config = dict(
    dataset='acted Russian speech (Dusha)',
    time_shift_ms=50,
    loss='binary_cross_entropy',
    learning_rate=0.0022,
    beta1=0.9,
    beta2=0.999,
    ema_decay=0.99,
    max_steps=7600,
    batch_size=512,
)
Rows from block 3, named by matrix and row number. Rows with one number belong to one neuron. Each number is 50 + 10 x the weight over its row's rms, rounded and kept within 0 to 99. All counts start at 0. After the name is the row's rms in percent of the matrix's.
# fc1: MLP up (model.blocks.3.mlp.fc1.weight, 320x160), inputs 0-159
# fc2: MLP down (model.blocks.3.mlp.fc2.weight, 160x320, transposed), outputs 0-159
fc1.80 099:54 48 38 53 38 42 43 48 45 61 54 60 52 61 58 57 42 52 55 58 40 54 43 44 38 66 32 55 48 59 41 57 37 52 65 45 56 53 42 57 52 58 45 40 57 40 44 63 36 45 41 49 47 38 63 55 46 52 55 42 39 61 51 48 54 43 36 40 60 68 56 34 37 67 49 49 47 46 78 59 63 39 65 48 59 39 43 55 53 70 43 40 63 45 50 50 30 51 38 40 43 43 33 55 37 44 49 49 74 54 44 39 54 64 58 60 43 64 53 43 48 58 34 39 80 48 64 67 37 45 32 57 41 40 51 48 45 54 57 48 49 37 64 44 47 51 58 52 20 37 46 39 40 49 44 63 42 59 52 63
fc1.81 100:45 50 43 55 48 52 40 59 49 58 48 51 61 23 58 44 48 45 67 84 71 32 41 40 49 54 44 35 42 54 49 39 46 48 42 63 45 45 34 41 44 59 57 46 49 32 53 56 80 64 55 34 56 38 57 51 50 32 52 55 54 46 41 44 53 49 49 51 46 48 57 67 41 42 53 37 41 44 48 39 57 55 56 59 44 38 52 60 44 65 44 33 47 50 70 44 51 53 25 59 52 36 42 60 42 56 47 54 50 46 51 48 41 69 59 39 46 56 43 70 24 56 59 59 48 54 79 44 45 51 45 60 50 63 56 54 44 51 43 43 67 48 42 51 52 57 45 46 42 53 26 59 55 56 49 55 51 62 48 46
fc1.82 058:43 52 31 41 49 50 41 43 53 35 47 37 49 49 44 45 59 65 59 50 61 46 33 45 49 50 52 52 41 53 56 51 48 45 47 55 53 49 44 35 53 47 57 49 46 34 60 52 46 64 49 44 50 33 35 54 46 27 47 58 61 53 50 52 40 56 67 42 72 38 64 51 66 49 58 42 43 56 39 57 38 45 51 42 60 38 56 38 60 44 31 54 77 57 57 51 36 58 40 58 57 60 38 39 54 58 44 55 66 58 46 54 50 47 54 54 38 58 61 54 33 55 30 47 37 55 59 45 26 49 55 61 49 64 87 35 44 69 53 53 41 55 41 57 63 36 52 55 56 53 32 58 46 32 60 51 45 40 67 52
fc1.83 124:47 45 56 48 45 56 39 50 58 48 31 55 40 58 44 52 50 45 51 56 50 56 45 50 42 47 54 58 44 58 59 48 44 32 69 61 53 43 46 42 47 52 70 29 30 48 64 40 54 51 54 53 53 31 63 46 44 59 63 30 35 46 42 29 45 58 29 54 62 65 42 47 48 36 54 48 29 26 62 57 63 43 45 51 59 51 50 59 71 40 40 42 77 29 60 34 42 62 29 46 57 68 49 58 57 74 44 32 50 47 39 38 44 46 54 56 47 56 42 63 41 62 34 54 52 57 54 61 44 44 49 47 43 57 48 60 48 58 56 47 59 47 62 53 49 51 54 54 56 52 64 49 43 46 58 70 57 51 56 44
fc1.84 109:40 34 49 39 46 55 40 31 32 53 43 55 67 40 49 60 45 46 54 73 56 69 51 44 43 58 57 43 35 64 51 59 46 48 63 51 59 36 57 56 46 49 64 42 59 55 68 57 48 40 53 51 57 38 62 47 49 47 54 40 44 49 48 13 49 62 31 39 41 72 60 53 48 31 65 45 45 30 35 50 39 46 59 57 36 66 41 58 48 57 50 61 63 44 41 56 38 68 34 52 35 41 39 58 50 61 58 49 57 47 46 37 33 27 46 48 43 45 51 45 38 65 48 32 46 58 45 55 48 51 51 48 49 47 49 47 41 59 58 49 48 62 36 54 61 48 39 49 53 73 44 45 50 53 48 45 46 58 57 47
fc1.85 105:59 56 58 37 45 45 33 49 54 62 45 56 55 75 68 51 49 47 56 66 47 57 41 29 50 46 41 42 48 40 47 27 44 43 40 61 54 52 58 49 63 60 47 44 59 45 61 50 42 43 44 26 61 51 37 42 41 42 55 49 66 45 37 63 60 61 58 37 66 42 52 40 56 55 40 49 40 60 38 66 50 33 57 54 33 32 39 58 58 51 45 24 55 59 61 40 60 52 49 65 51 47 43 53 50 54 35 36 64 38 32 49 54 62 50 52 61 58 51 73 41 38 48 46 44 43 57 45 52 59 49 44 50 59 58 60 64 59 59 54 50 49 32 49 51 27 63 59 39 49 36 63 33 56 47 56 45 45 61 57
fc1.86 119:50 45 46 56 53 31 41 60 48 43 51 56 58 53 51 58 50 47 45 45 36 37 58 42 46 39 58 50 57 49 45 52 58 73 46 60 43 58 40 53 59 39 51 43 61 47 42 43 46 56 49 46 64 39 55 47 38 31 42 58 43 51 45 56 59 39 58 39 50 59 48 59 28 34 46 59 47 52 62 61 68 21 39 69 50 42 49 53 41 28 64 60 54 45 38 32 67 43 44 61 44 54 40 53 50 57 35 55 53 60 47 52 50 73 55 50 49 37 60 51 30 25 41 27 40 65 69 64 38 50 37 64 58 46 49 52 42 40 57 59 59 54 58 64 68 40 60 53 54 48 50 65 39 44 58 42 50 55 51 62
fc1.87 104:64 43 67 52 36 50 40 34 52 51 43 51 53 75 50 50 46 46 53 55 47 70 59 36 45 43 54 43 48 40 53 48 44 54 51 42 53 48 47 54 54 49 48 40 45 41 32 45 47 59 55 42 59 43 45 19 48 54 51 54 54 53 40 45 41 54 61 54 45 64 62 52 31 46 50 66 31 60 46 36 41 30 51 44 57 44 70 54 53 55 66 15 65 44 54 33 40 60 48 75 57 63 60 54 50 59 48 61 58 54 47 53 48 54 53 49 55 46 59 51 52 31 50 49 52 42 47 60 54 39 62 55 47 46 56 57 51 60 54 47 46 58 24 51 56 34 74 38 47 50 39 67 41 30 50 53 69 56 39 56
fc1.88 108:62 44 47 56 56 52 44 42 55 66 62 52 73 61 72 56 55 68 57 57 58 54 64 48 41 54 51 55 44 28 28 40 65 43 55 30 37 37 38 46 49 48 42 56 30 40 58 54 63 50 62 40 61 52 39 60 36 68 62 34 32 31 46 47 42 44 33 46 43 44 41 62 55 46 41 59 38 48 38 58 36 36 38 62 36 49 37 65 48 44 46 44 73 39 34 57 40 43 48 53 63 44 42 58 55 69 31 51 69 49 33 44 41 49 50 50 50 39 55 42 61 48 49 38 51 59 48 59 56 54 47 60 31 57 51 49 45 60 59 62 58 56 54 55 53 48 56 54 52 56 49 59 45 48 55 50 42 57 49 42
fc1.89 094:47 45 44 39 54 59 43 61 51 28 45 57 67 45 57 50 48 41 40 57 47 50 57 43 53 34 54 52 42 41 39 49 37 59 48 50 49 47 53 58 58 37 44 53 59 46 52 66 52 40 55 32 64 53 52 35 51 38 48 37 53 70 35 63 46 44 36 47 46 52 56 66 46 42 51 49 48 48 60 70 60 23 39 63 49 62 43 48 48 32 58 49 50 21 44 54 52 45 52 41 56 36 72 50 52 83 41 45 71 38 42 23 40 50 51 48 46 43 51 48 51 44 61 49 37 57 56 61 43 41 53 63 60 48 40 47 58 41 72 54 49 39 65 59 40 43 43 41 58 52 48 68 47 61 64 47 46 60 46 64
fc1.90 106:53 64 49 28 47 51 33 18 48 57 53 52 51 43 64 53 53 46 55 51 53 53 21 34 52 62 38 44 48 54 64 34 45 41 73 50 63 51 70 49 43 52 51 46 48 43 43 65 59 34 55 36 57 52 43 39 36 31 42 54 57 52 46 37 41 46 37 33 36 53 43 47 59 39 50 50 49 40 49 65 45 29 56 36 48 52 46 45 39 61 58 57 55 43 64 35 53 56 50 49 59 48 53 43 58 45 53 47 63 45 38 46 54 34 56 41 53 62 44 45 31 51 61 56 68 41 53 51 43 52 36 54 55 50 58 53 60 52 29 42 42 51 33 50 60 60 53 39 36 63 62 59 66 54 62 62 46 60 34 57
fc1.91 103:45 50 45 35 32 59 48 46 51 47 44 38 48 53 66 42 48 54 43 52 54 62 38 52 49 39 41 64 44 38 38 58 51 56 62 47 37 58 54 70 59 49 51 54 55 49 56 49 55 51 43 27 57 41 72 48 48 18 54 63 38 57 49 56 64 50 38 34 61 37 50 42 53 46 31 48 34 44 59 74 55 36 48 52 58 42 46 70 41 59 44 53 48 38 45 54 65 64 39 63 62 26 46 41 56 54 62 48 66 67 52 43 52 50 42 50 35 44 58 43 65 52 64 44 41 55 49 42 33 51 49 68 55 60 43 63 66 69 40 47 55 43 51 47 38 60 72 37 54 52 50 56 49 60 49 50 43 46 40 65
fc1.92 059:60 49 48 42 51 52 45 27 52 60 32 45 67 68 52 65 48 38 43 58 49 63 50 50 31 64 54 49 34 55 43 50 47 40 57 37 67 42 52 45 52 46 52 26 76 30 63 62 41 52 42 47 58 48 42 43 51 46 61 48 46 57 56 54 45 50 49 44 49 68 56 45 43 35 64 66 37 51 55 55 47 36 67 51 54 57 41 53 49 56 53 56 55 29 52 44 36 59 47 47 34 48 32 47 45 58 34 40 66 45 59 44 46 52 39 59 46 48 55 46 43 51 28 50 52 63 66 40 58 46 52 51 45 43 47 36 46 80 55 57 45 57 36 55 71 44 48 47 54 54 36 59 25 60 42 50 37 52 63 41
fc1.93 108:63 54 58 33 49 47 34 45 49 70 41 24 46 59 49 62 43 55 51 47 43 62 36 31 53 46 45 62 56 48 35 46 50 52 38 58 59 56 50 50 49 43 55 43 47 30 54 53 54 57 46 45 52 40 49 30 49 53 52 43 57 62 55 64 48 49 45 32 59 46 37 56 37 15 50 49 29 54 67 40 55 47 31 43 50 60 59 66 52 68 42 43 45 29 64 37 43 56 42 52 63 51 66 47 46 60 49 48 54 54 52 51 42 53 56 52 42 49 61 28 49 41 73 47 50 53 65 62 47 52 43 52 66 56 56 45 48 57 43 51 38 45 50 48 51 56 80 42 43 43 50 55 60 43 50 64 52 59 23 58
fc1.94 102:54 47 35 47 46 45 38 38 47 50 34 56 70 41 46 46 58 54 49 46 31 50 52 37 47 63 58 32 45 47 66 46 53 47 42 52 48 76 51 47 40 48 70 48 54 51 50 43 40 44 53 34 57 37 51 54 47 41 62 49 47 39 63 41 45 62 64 47 57 38 44 61 66 40 45 42 51 51 40 36 34 60 57 39 44 58 55 54 40 56 47 53 68 50 56 51 39 77 49 69 42 61 50 77 53 51 57 57 69 71 53 42 42 51 45 42 34 47 52 50 41 31 51 26 74 57 60 53 35 57 43 55 62 64 49 45 39 53 49 36 56 48 48 54 67 59 67 38 52 60 49 40 42 40 57 56 50 55 37 47
fc1.95 125:69 49 55 53 42 54 33 60 52 49 52 61 60 62 37 53 40 59 51 43 36 32 55 37 46 47 55 42 60 44 48 38 59 37 36 56 50 43 54 75 56 62 51 35 50 52 57 35 37 52 55 59 51 38 61 27 52 42 59 36 46 43 44 44 46 68 63 54 56 60 48 51 44 43 55 59 43 50 65 45 41 42 53 49 64 55 66 49 38 51 56 46 53 53 50 35 41 63 23 63 47 73 55 52 61 57 51 50 65 69 42 43 40 52 68 54 34 51 46 71 54 52 54 45 65 53 61 51 47 48 42 42 80 48 50 42 59 63 49 50 53 78 42 49 58 32 58 43 53 32 46 66 50 53 41 52 50 45 42 49
fc1.96 111:46 59 56 52 46 48 36 35 48 58 42 43 43 58 37 59 25 58 28 48 60 66 41 36 35 65 62 66 54 48 44 48 40 56 47 49 47 39 51 54 66 50 52 29 53 47 60 44 41 55 58 52 57 49 57 58 50 43 60 42 39 59 40 39 52 69 49 54 47 53 59 41 28 53 54 53 44 43 67 49 58 47 57 52 53 57 49 45 51 80 45 47 58 42 53 48 46 61 18 56 60 59 42 67 36 52 47 36 64 55 36 36 33 52 65 55 49 66 66 66 49 53 53 45 50 77 45 60 39 38 44 51 56 55 47 50 43 66 51 48 47 62 66 37 35 49 62 46 38 51 58 51 51 54 44 67 55 45 44 50
fc1.97 114:58 50 60 50 43 46 59 59 50 59 48 61 52 44 74 50 51 60 54 49 40 55 45 63 38 58 53 51 49 46 44 44 75 54 54 39 33 46 33 52 51 34 47 46 44 45 51 39 52 54 59 44 50 33 67 60 41 43 59 52 38 42 59 39 47 25 55 54 54 37 36 47 53 64 47 55 45 43 68 51 47 51 54 51 46 25 43 55 35 67 43 56 60 51 40 33 47 63 30 75 61 44 54 45 51 55 42 62 59 60 54 44 45 74 44 44 44 33 67 73 54 41 39 39 69 66 55 54 43 52 45 61 57 65 64 53 29 54 37 42 41 51 39 43 48 45 67 54 45 53 51 60 51 63 47 49 46 58 63 59
fc1.98 107:41 56 53 51 48 64 40 22 71 48 61 47 52 70 57 49 48 59 49 45 50 55 63 38 59 60 45 47 37 44 41 56 40 40 57 31 48 69 59 56 55 46 44 44 44 43 61 52 50 42 64 35 48 49 42 30 32 59 53 54 54 53 53 45 39 48 47 51 49 47 52 48 47 39 35 66 39 68 49 66 64 37 62 54 54 49 42 48 47 59 51 51 59 35 49 28 41 62 53 42 53 65 37 45 61 56 47 41 63 64 61 53 55 47 61 42 43 53 60 17 63 49 47 40 47 45 49 49 46 50 56 68 71 52 50 67 57 65 47 55 41 54 17 35 47 54 62 46 54 66 46 50 42 33 52 50 46 52 44 60
fc1.99 099:53 69 64 55 43 64 51 66 50 56 53 51 49 49 55 35 39 33 54 55 37 47 56 43 59 49 69 58 36 62 68 47 53 55 62 43 46 41 54 63 49 52 70 55 55 40 62 51 60 53 42 46 49 64 51 35 44 39 51 56 51 60 53 39 45 52 49 46 55 26 48 42 61 30 43 48 43 44 51 60 28 43 36 50 50 40 48 45 38 51 54 52 57 42 68 48 63 68 33 50 49 53 46 56 36 49 43 68 49 68 50 13 44 38 46 36 59 46 49 63 53 36 56 48 47 44 42 55 32 38 56 61 40 57 32 69 51 60 46 55 54 40 67 53 33 49 55 38 60 55 50 44 59 50 55 56 73 50 46 51
fc1.100 103:60 41 54 48 34 45 44 41 46 41 63 59 64 44 57 58 57 57 44 52 56 60 57 43 51 66 49 41 31 54 55 41 43 54 46 48 45 29 39 62 54 52 56 42 53 38 63 53 46 53 43 34 72 55 57 63 37 54 44 59 45 40 55 43 52 47 46 49 54 44 69 44 63 35 48 56 33 55 55 43 51 36 44 55 40 49 45 70 66 40 53 39 61 44 34 36 45 56 44 75 64 66 34 55 61 74 52 48 60 55 38 50 19 40 47 35 51 43 66 54 40 48 70 30 46 55 55 65 47 41 44 40 45 68 49 62 51 67 48 47 49 48 31 41 47 38 60 44 42 42 47 55 52 55 52 50 50 48 47 64
fc1.101 109:43 56 45 32 22 48 53 41 56 37 35 52 40 49 74 45 60 42 58 65 37 62 47 56 57 50 48 59 34 45 46 40 48 57 60 53 56 45 46 55 64 54 57 31 50 47 47 45 51 45 28 42 67 54 43 48 41 43 44 65 50 48 57 43 60 63 65 45 47 40 33 64 42 41 48 49 32 48 44 67 39 57 46 73 53 46 52 60 46 43 70 39 46 55 59 40 60 52 42 55 51 43 35 70 52 50 42 46 44 53 53 47 37 37 49 44 41 60 41 51 49 59 41 47 45 53 54 28 68 54 40 51 64 47 32 53 71 63 50 47 56 49 18 34 54 58 59 39 52 56 34 60 57 54 62 57 52 46 49 57
fc2.80 115:46 58 36 35 49 27 64 53 44 44 68 47 53 55 46 51 62 65 48 41 61 41 47 54 41 45 30 59 50 42 49 31 64 45 38 51 56 46 46 68 51 64 41 69 28 46 47 56 37 32 55 51 52 48 49 62 51 41 49 52 39 49 63 48 75 58 69 48 64 50 35 53 50 45 42 47 54 41 53 42 39 43 36 57 32 39 41 44 50 49 49 50 48 53 51 64 60 25 68 57 49 70 71 51 28 25 55 52 38 54 48 59 50 52 66 61 61 57 48 56 52 38 64 57 39 54 46 34 58 55 63 51 53 34 40 53 58 35 41 58 44 39 44 51 41 43 43 53 58 39 57 47 52 49 36 41 50 51 48 49
fc2.81 079:47 37 40 40 39 71 38 45 57 47 68 28 65 55 45 45 47 61 43 57 53 50 57 69 45 55 70 43 54 46 40 36 35 56 48 50 45 50 40 70 47 54 62 47 56 52 54 47 34 39 60 52 38 40 69 45 68 44 46 49 45 38 55 47 53 48 40 56 59 57 45 47 54 34 52 48 49 59 59 51 28 49 60 29 50 62 56 43 65 40 31 70 63 39 48 47 43 63 49 48 54 52 59 61 42 35 62 50 76 51 31 61 45 62 66 55 51 52 34 34 56 58 42 63 41 46 49 42 65 50 60 39 58 63 50 63 40 55 66 55 37 46 54 48 60 35 56 54 39 54 46 49 47 66 48 56 52 63 41 44
fc2.82 050:48 27 62 44 50 66 41 61 56 60 45 42 54 45 37 55 44 46 32 66 37 41 51 48 57 54 50 38 35 41 55 50 55 54 52 54 45 58 61 36 57 50 62 44 49 51 47 44 55 47 49 36 44 45 51 77 48 61 48 51 53 56 54 54 56 73 56 55 58 43 44 44 56 52 47 59 68 53 61 42 47 41 62 55 50 44 25 62 40 45 67 50 78 26 61 49 58 31 49 51 52 58 81 55 36 52 46 61 63 56 52 39 32 58 53 55 52 52 53 36 60 47 40 39 42 32 42 56 45 37 40 34 63 41 29 66 42 51 59 65 48 39 40 51 42 47 61 35 42 53 52 53 48 53 61 41 60 58 44 46
fc2.83 128:39 56 46 51 43 63 68 37 62 49 41 73 40 44 47 50 48 54 35 41 53 66 63 26 39 50 36 59 40 41 52 52 44 39 51 54 49 46 48 66 45 56 51 47 49 62 51 58 49 60 54 34 32 63 42 43 49 64 32 47 44 32 63 54 63 30 43 57 49 54 70 43 65 68 60 61 63 43 54 60 44 56 64 54 44 67 59 63 50 41 46 44 39 55 59 58 32 50 53 63 59 42 43 53 48 58 63 43 49 39 34 53 40 38 58 45 52 42 46 60 54 50 38 40 66 43 27 47 50 58 37 37 54 42 49 55 36 51 46 56 46 34 44 67 59 52 48 56 65 41 49 36 36 43 60 64 62 39 59 43
fc2.84 120:52 49 69 53 33 44 37 43 71 41 56 48 36 44 42 49 48 68 41 53 54 47 61 38 50 55 44 57 43 43 56 43 38 60 64 74 46 47 27 51 56 51 47 47 61 49 36 45 30 46 60 36 31 46 49 65 45 65 48 39 49 44 53 34 54 53 50 56 65 32 57 55 42 56 63 62 60 60 45 41 37 46 51 50 48 35 67 52 54 54 57 57 50 62 30 44 57 45 49 63 42 62 51 44 29 35 67 41 51 41 47 51 62 38 49 50 56 49 51 63 40 29 67 47 55 33 56 55 56 44 43 63 63 42 50 54 48 42 58 60 38 62 71 39 58 41 37 61 47 66 38 60 62 51 40 44 57 55 37 50
fc2.85 098:59 50 56 69 49 50 49 45 52 57 38 55 36 48 52 49 62 45 54 63 32 75 64 55 33 53 72 46 34 45 55 46 34 72 50 52 48 39 40 28 35 39 53 49 54 51 44 46 64 51 54 55 51 59 40 52 47 59 54 58 40 52 49 46 51 62 61 54 38 29 43 49 63 52 57 42 52 31 58 35 49 59 39 54 53 56 67 58 47 39 44 45 45 41 44 36 41 68 62 74 50 58 67 60 60 49 47 45 45 41 50 56 39 41 51 56 42 48 52 76 52 61 23 52 54 36 51 34 54 45 55 58 75 46 45 44 63 51 41 50 50 42 48 68 56 54 56 62 53 60 55 62 37 40 61 52 58 39 40 53
fc2.86 101:39 56 45 39 60 42 44 57 58 49 59 47 61 61 55 57 49 53 51 48 40 63 47 84 39 46 46 53 55 53 43 41 46 50 40 51 46 24 66 37 55 33 54 43 51 50 73 47 53 64 53 64 43 59 65 38 55 42 58 46 21 42 27 71 60 51 39 57 45 42 38 42 48 60 54 45 69 38 41 32 61 58 29 47 43 40 39 41 42 47 60 55 40 55 52 50 68 61 71 61 62 61 46 49 37 45 43 46 61 47 53 51 60 45 52 51 57 38 52 42 40 62 52 59 46 55 53 44 57 64 45 51 50 50 52 36 34 54 42 44 48 51 39 48 54 61 42 31 67 50 38 43 64 62 39 44 43 59 52 42
fc2.87 082:63 60 51 60 60 53 48 51 59 29 62 47 61 45 69 35 58 47 53 61 47 36 44 38 28 47 33 55 69 35 41 65 55 55 58 47 43 57 54 52 47 47 63 53 40 55 50 50 47 47 53 71 37 56 26 49 44 61 56 60 60 48 46 65 51 62 53 58 60 49 46 50 61 37 53 52 68 35 61 27 42 27 40 21 61 29 35 46 45 30 57 61 43 50 43 47 51 51 69 51 43 61 40 64 39 48 35 52 49 39 51 44 39 39 55 46 46 50 53 66 58 55 53 39 31 44 69 56 65 54 58 38 57 47 46 49 50 52 56 57 38 61 57 53 52 63 43 56 54 44 55 47 47 45 48 61 58 56 58 48
fc2.88 098:72 59 48 47 56 43 41 59 33 54 45 58 61 72 60 57 54 48 44 46 63 48 51 43 35 50 43 55 44 79 55 45 44 49 39 28 49 58 55 64 42 62 48 44 61 36 48 47 49 38 41 52 73 45 65 52 42 70 52 45 50 42 51 37 48 56 51 50 48 53 51 57 51 57 49 49 41 51 57 52 70 67 73 76 44 45 45 40 45 52 67 52 61 55 46 49 66 32 52 36 41 43 54 43 46 51 47 48 49 52 44 57 52 47 46 45 46 41 60 76 52 46 53 35 47 60 41 42 33 54 52 35 48 55 42 52 55 62 39 41 57 39 62 53 36 57 52 55 37 39 78 34 43 50 42 78 48 45 54 51
fc2.89 105:45 55 56 41 46 44 57 52 47 62 38 44 50 54 50 60 53 51 64 57 48 47 35 55 45 45 35 42 46 48 39 45 45 53 53 46 35 31 55 59 48 54 44 51 60 60 60 71 49 46 44 69 25 52 59 51 46 41 56 44 37 17 65 65 45 39 62 61 44 64 35 54 48 70 47 33 47 57 46 44 57 23 37 41 48 61 54 49 50 53 49 51 48 59 51 57 58 38 43 49 52 46 36 68 41 55 62 34 72 42 45 41 60 46 65 48 53 66 48 42 66 50 32 41 48 39 54 50 46 52 45 44 37 64 66 46 54 45 42 48 58 64 39 54 61 78 50 63 53 61 41 49 50 42 53 32 37 43 61 55
fc2.90 096:54 47 57 77 55 66 38 40 59 59 36 37 28 37 31 41 59 47 43 31 51 57 35 61 71 66 53 54 38 50 49 50 51 46 41 48 47 40 54 59 32 47 50 42 51 59 43 55 45 56 55 52 56 54 54 53 47 33 29 46 59 66 63 44 36 63 31 39 52 41 50 49 56 39 58 43 46 49 60 40 46 45 53 43 47 60 51 57 41 57 52 66 56 43 64 53 61 59 44 58 45 61 51 42 65 39 32 55 66 46 55 43 61 67 47 60 50 49 40 55 42 48 52 67 45 69 47 66 60 50 60 40 58 41 54 52 41 61 55 59 44 33 63 42 52 37 72 45 39 47 59 39 56 44 37 57 71 47 58 39
fc2.91 104:37 42 66 62 37 60 45 41 57 54 50 69 44 48 24 52 50 57 67 43 39 63 50 44 56 55 49 38 36 50 49 66 28 23 68 58 42 31 41 60 55 30 34 56 40 54 40 62 35 37 62 53 55 54 37 42 58 62 56 44 45 43 46 62 57 47 48 70 45 52 36 58 43 65 52 55 47 60 54 56 50 59 58 35 53 52 50 63 36 30 50 40 53 49 51 62 44 62 40 50 56 60 48 44 67 45 66 52 46 57 45 76 48 45 58 54 48 41 55 42 48 61 62 48 54 32 50 58 41 55 56 38 49 50 61 42 57 42 31 34 55 44 55 40 50 59 70 58 44 55 47 35 47 41 52 40 54 50 41 51
fc2.92 065:30 37 61 45 56 60 46 38 55 49 44 54 54 40 63 52 63 55 58 45 41 55 55 34 54 52 54 54 50 37 51 52 53 46 48 45 48 43 42 52 61 49 53 63 39 58 34 40 32 42 49 40 38 43 52 60 48 48 49 36 58 46 53 33 59 30 44 71 47 26 37 52 40 50 56 50 57 58 35 36 46 44 56 56 55 42 63 58 41 42 60 42 52 50 45 46 63 39 63 63 57 71 55 65 27 33 57 64 37 62 43 69 64 70 43 46 68 45 49 48 54 30 66 43 26 26 52 41 50 51 46 55 42 36 43 37 59 52 61 57 45 52 60 39 50 35 53 65 51 54 51 47 54 58 43 58 54 53 31 56
fc2.93 098:56 62 58 49 56 45 49 54 49 57 34 44 50 46 38 47 55 44 63 48 42 37 47 35 53 66 32 64 49 27 60 43 48 56 47 52 50 40 81 48 44 49 66 53 60 49 44 49 39 31 66 39 63 55 28 69 36 57 58 48 58 46 63 61 44 53 45 41 65 51 44 59 62 44 56 52 43 36 41 49 33 39 56 46 54 18 50 42 29 32 50 63 62 60 47 52 54 51 59 52 53 31 59 38 33 51 60 57 34 42 58 43 63 62 44 54 58 54 41 43 46 53 50 47 47 48 43 49 52 45 69 45 40 52 45 49 54 53 52 52 46 62 59 33 60 55 49 50 56 59 44 69 45 31 54 44 71 51 61 45
fc2.94 100:61 50 51 53 38 51 49 41 63 50 67 42 53 49 42 61 50 45 25 51 48 41 53 40 47 62 49 51 53 62 35 38 65 61 33 56 62 61 40 41 58 43 58 31 63 60 57 39 54 61 53 45 40 30 55 61 54 34 42 44 50 57 60 53 46 56 60 44 40 34 66 51 51 37 41 39 63 46 52 52 61 61 49 51 58 65 50 26 40 40 74 52 59 48 42 55 44 58 50 33 65 54 59 56 53 50 48 32 55 40 50 56 51 38 45 64 47 51 75 50 31 39 58 67 48 41 42 54 45 61 34 41 45 52 50 37 63 55 56 55 66 57 27 57 39 64 43 55 56 50 41 64 41 49 65 46 51 59 50 73
fc2.95 128:36 65 49 56 47 45 59 42 44 50 42 25 48 50 56 50 46 42 38 41 42 58 36 40 45 70 48 60 40 48 45 61 56 60 44 44 51 62 42 33 55 42 53 41 60 62 59 49 42 45 22 65 39 33 55 48 52 51 44 53 44 61 40 51 55 43 65 32 66 36 47 39 61 59 73 52 49 34 54 50 63 50 57 64 52 62 52 31 50 47 57 48 55 57 48 54 35 52 53 38 63 63 57 62 50 38 52 48 44 61 40 62 58 44 59 54 29 56 64 55 61 68 52 60 54 29 68 45 63 51 67 56 57 44 34 37 50 48 42 65 43 50 61 50 62 49 32 35 56 61 42 52 29 48 44 43 46 48 53 40
fc2.96 125:36 46 36 34 52 47 52 59 43 30 55 39 46 65 57 55 51 56 51 23 46 56 45 42 52 46 33 68 39 48 55 51 43 51 52 59 55 44 40 45 54 42 56 56 53 54 49 74 40 46 47 55 45 60 53 47 61 45 48 47 40 22 54 47 46 46 56 53 56 31 53 41 68 36 45 42 61 48 56 40 66 51 51 49 48 55 51 57 47 48 46 68 39 55 43 57 48 50 46 55 46 52 73 30 66 30 48 51 61 46 64 74 38 33 51 62 56 53 39 54 48 55 51 48 60 38 48 47 63 62 58 47 49 46 31 59 41 26 43 58 29 45 46 74 56 51 53 39 46 49 53 62 42 43 32 33 45 61 65 37
fc2.97 108:41 38 64 49 57 71 56 48 32 43 53 71 31 57 35 48 47 40 45 27 48 62 50 59 60 45 55 70 36 48 62 43 52 61 50 38 44 47 45 37 46 36 42 38 58 51 60 55 47 53 40 34 65 40 75 37 57 62 20 67 62 51 46 47 50 38 35 44 60 48 40 46 46 67 75 40 60 49 39 51 35 61 67 53 58 44 47 46 43 22 61 39 44 60 44 47 43 43 44 57 52 59 49 52 50 44 61 56 53 49 51 64 60 47 37 53 62 39 52 51 50 49 59 56 50 39 51 68 40 53 50 49 54 44 57 44 41 58 36 60 59 47 39 56 43 54 51 49 53 59 50 40 40 42 48 57 51 52 47 69
fc2.98 098:26 64 29 78 58 54 45 43 56 44 42 44 51 56 52 52 60 60 52 62 48 53 55 33 52 33 60 55 69 30 57 54 37 34 45 58 51 54 63 54 54 44 61 46 33 74 47 45 55 52 56 61 57 56 43 49 37 59 57 46 45 62 57 50 45 66 46 42 55 41 70 50 44 51 50 60 44 52 49 45 30 48 71 54 63 54 43 56 38 20 46 54 53 49 48 42 43 46 55 43 45 41 46 58 50 29 42 54 55 47 62 60 46 53 53 57 54 62 46 40 52 48 41 36 58 38 65 35 55 30 46 60 37 54 43 35 46 54 70 46 33 47 55 58 33 53 62 70 55 40 51 52 49 43 53 39 52 42 68 51
fc2.99 116:55 50 41 47 38 47 29 55 44 68 46 29 36 61 34 61 49 61 58 52 46 29 51 41 47 48 62 35 55 53 61 67 49 40 58 61 48 57 41 55 49 51 49 39 54 42 52 61 66 65 44 66 53 51 42 46 58 59 58 32 44 56 49 56 46 28 44 55 37 60 58 50 46 41 44 59 43 46 63 51 63 57 65 65 50 42 61 56 53 48 53 35 26 55 46 59 58 37 49 36 64 51 45 65 55 63 71 36 52 74 41 67 80 39 37 56 50 52 49 49 48 46 47 51 43 54 58 57 42 41 50 52 52 38 63 42 40 50 34 40 57 32 65 64 47 46 38 32 52 58 55 45 50 60 53 53 41 56 54 53
fc2.100 080:68 36 45 43 33 51 52 40 39 50 66 58 72 33 48 47 59 42 56 39 51 44 42 48 51 52 38 57 37 34 56 47 51 45 62 33 46 51 62 58 52 47 44 51 48 37 61 49 54 29 51 42 61 46 35 57 31 47 43 58 58 54 48 59 55 54 53 69 58 58 55 58 66 53 43 49 29 58 49 55 52 52 35 53 63 19 60 54 51 47 45 39 63 35 45 49 49 61 62 47 46 68 60 30 56 58 51 61 60 42 43 36 56 53 48 51 58 45 46 50 57 37 34 46 52 62 54 37 39 55 58 69 38 44 49 50 65 72 48 38 62 60 59 33 46 33 47 40 66 70 60 53 41 46 61 42 55 58 58 48
fc2.101 113:34 56 59 39 64 47 47 53 45 58 40 46 53 33 57 54 63 36 49 64 58 55 61 48 46 42 46 48 51 45 48 46 45 36 53 78 56 41 64 28 53 79 69 51 50 59 51 44 41 56 53 57 38 63 51 62 49 51 49 66 57 64 44 57 46 69 45 56 45 82 47 54 47 45 51 33 53 58 53 40 56 57 62 51 19 61 59 36 45 44 44 43 50 48 43 45 36 56 33 48 47 43 55 58 64 52 61 36 48 45 59 49 46 34 62 50 42 51 43 53 54 48 42 53 34 55 66 46 56 45 52 41 65 39 62 37 66 36 50 34 37 60 40 45 35 55 58 50 64 48 54 51 38 55 64 56 51 39 41 59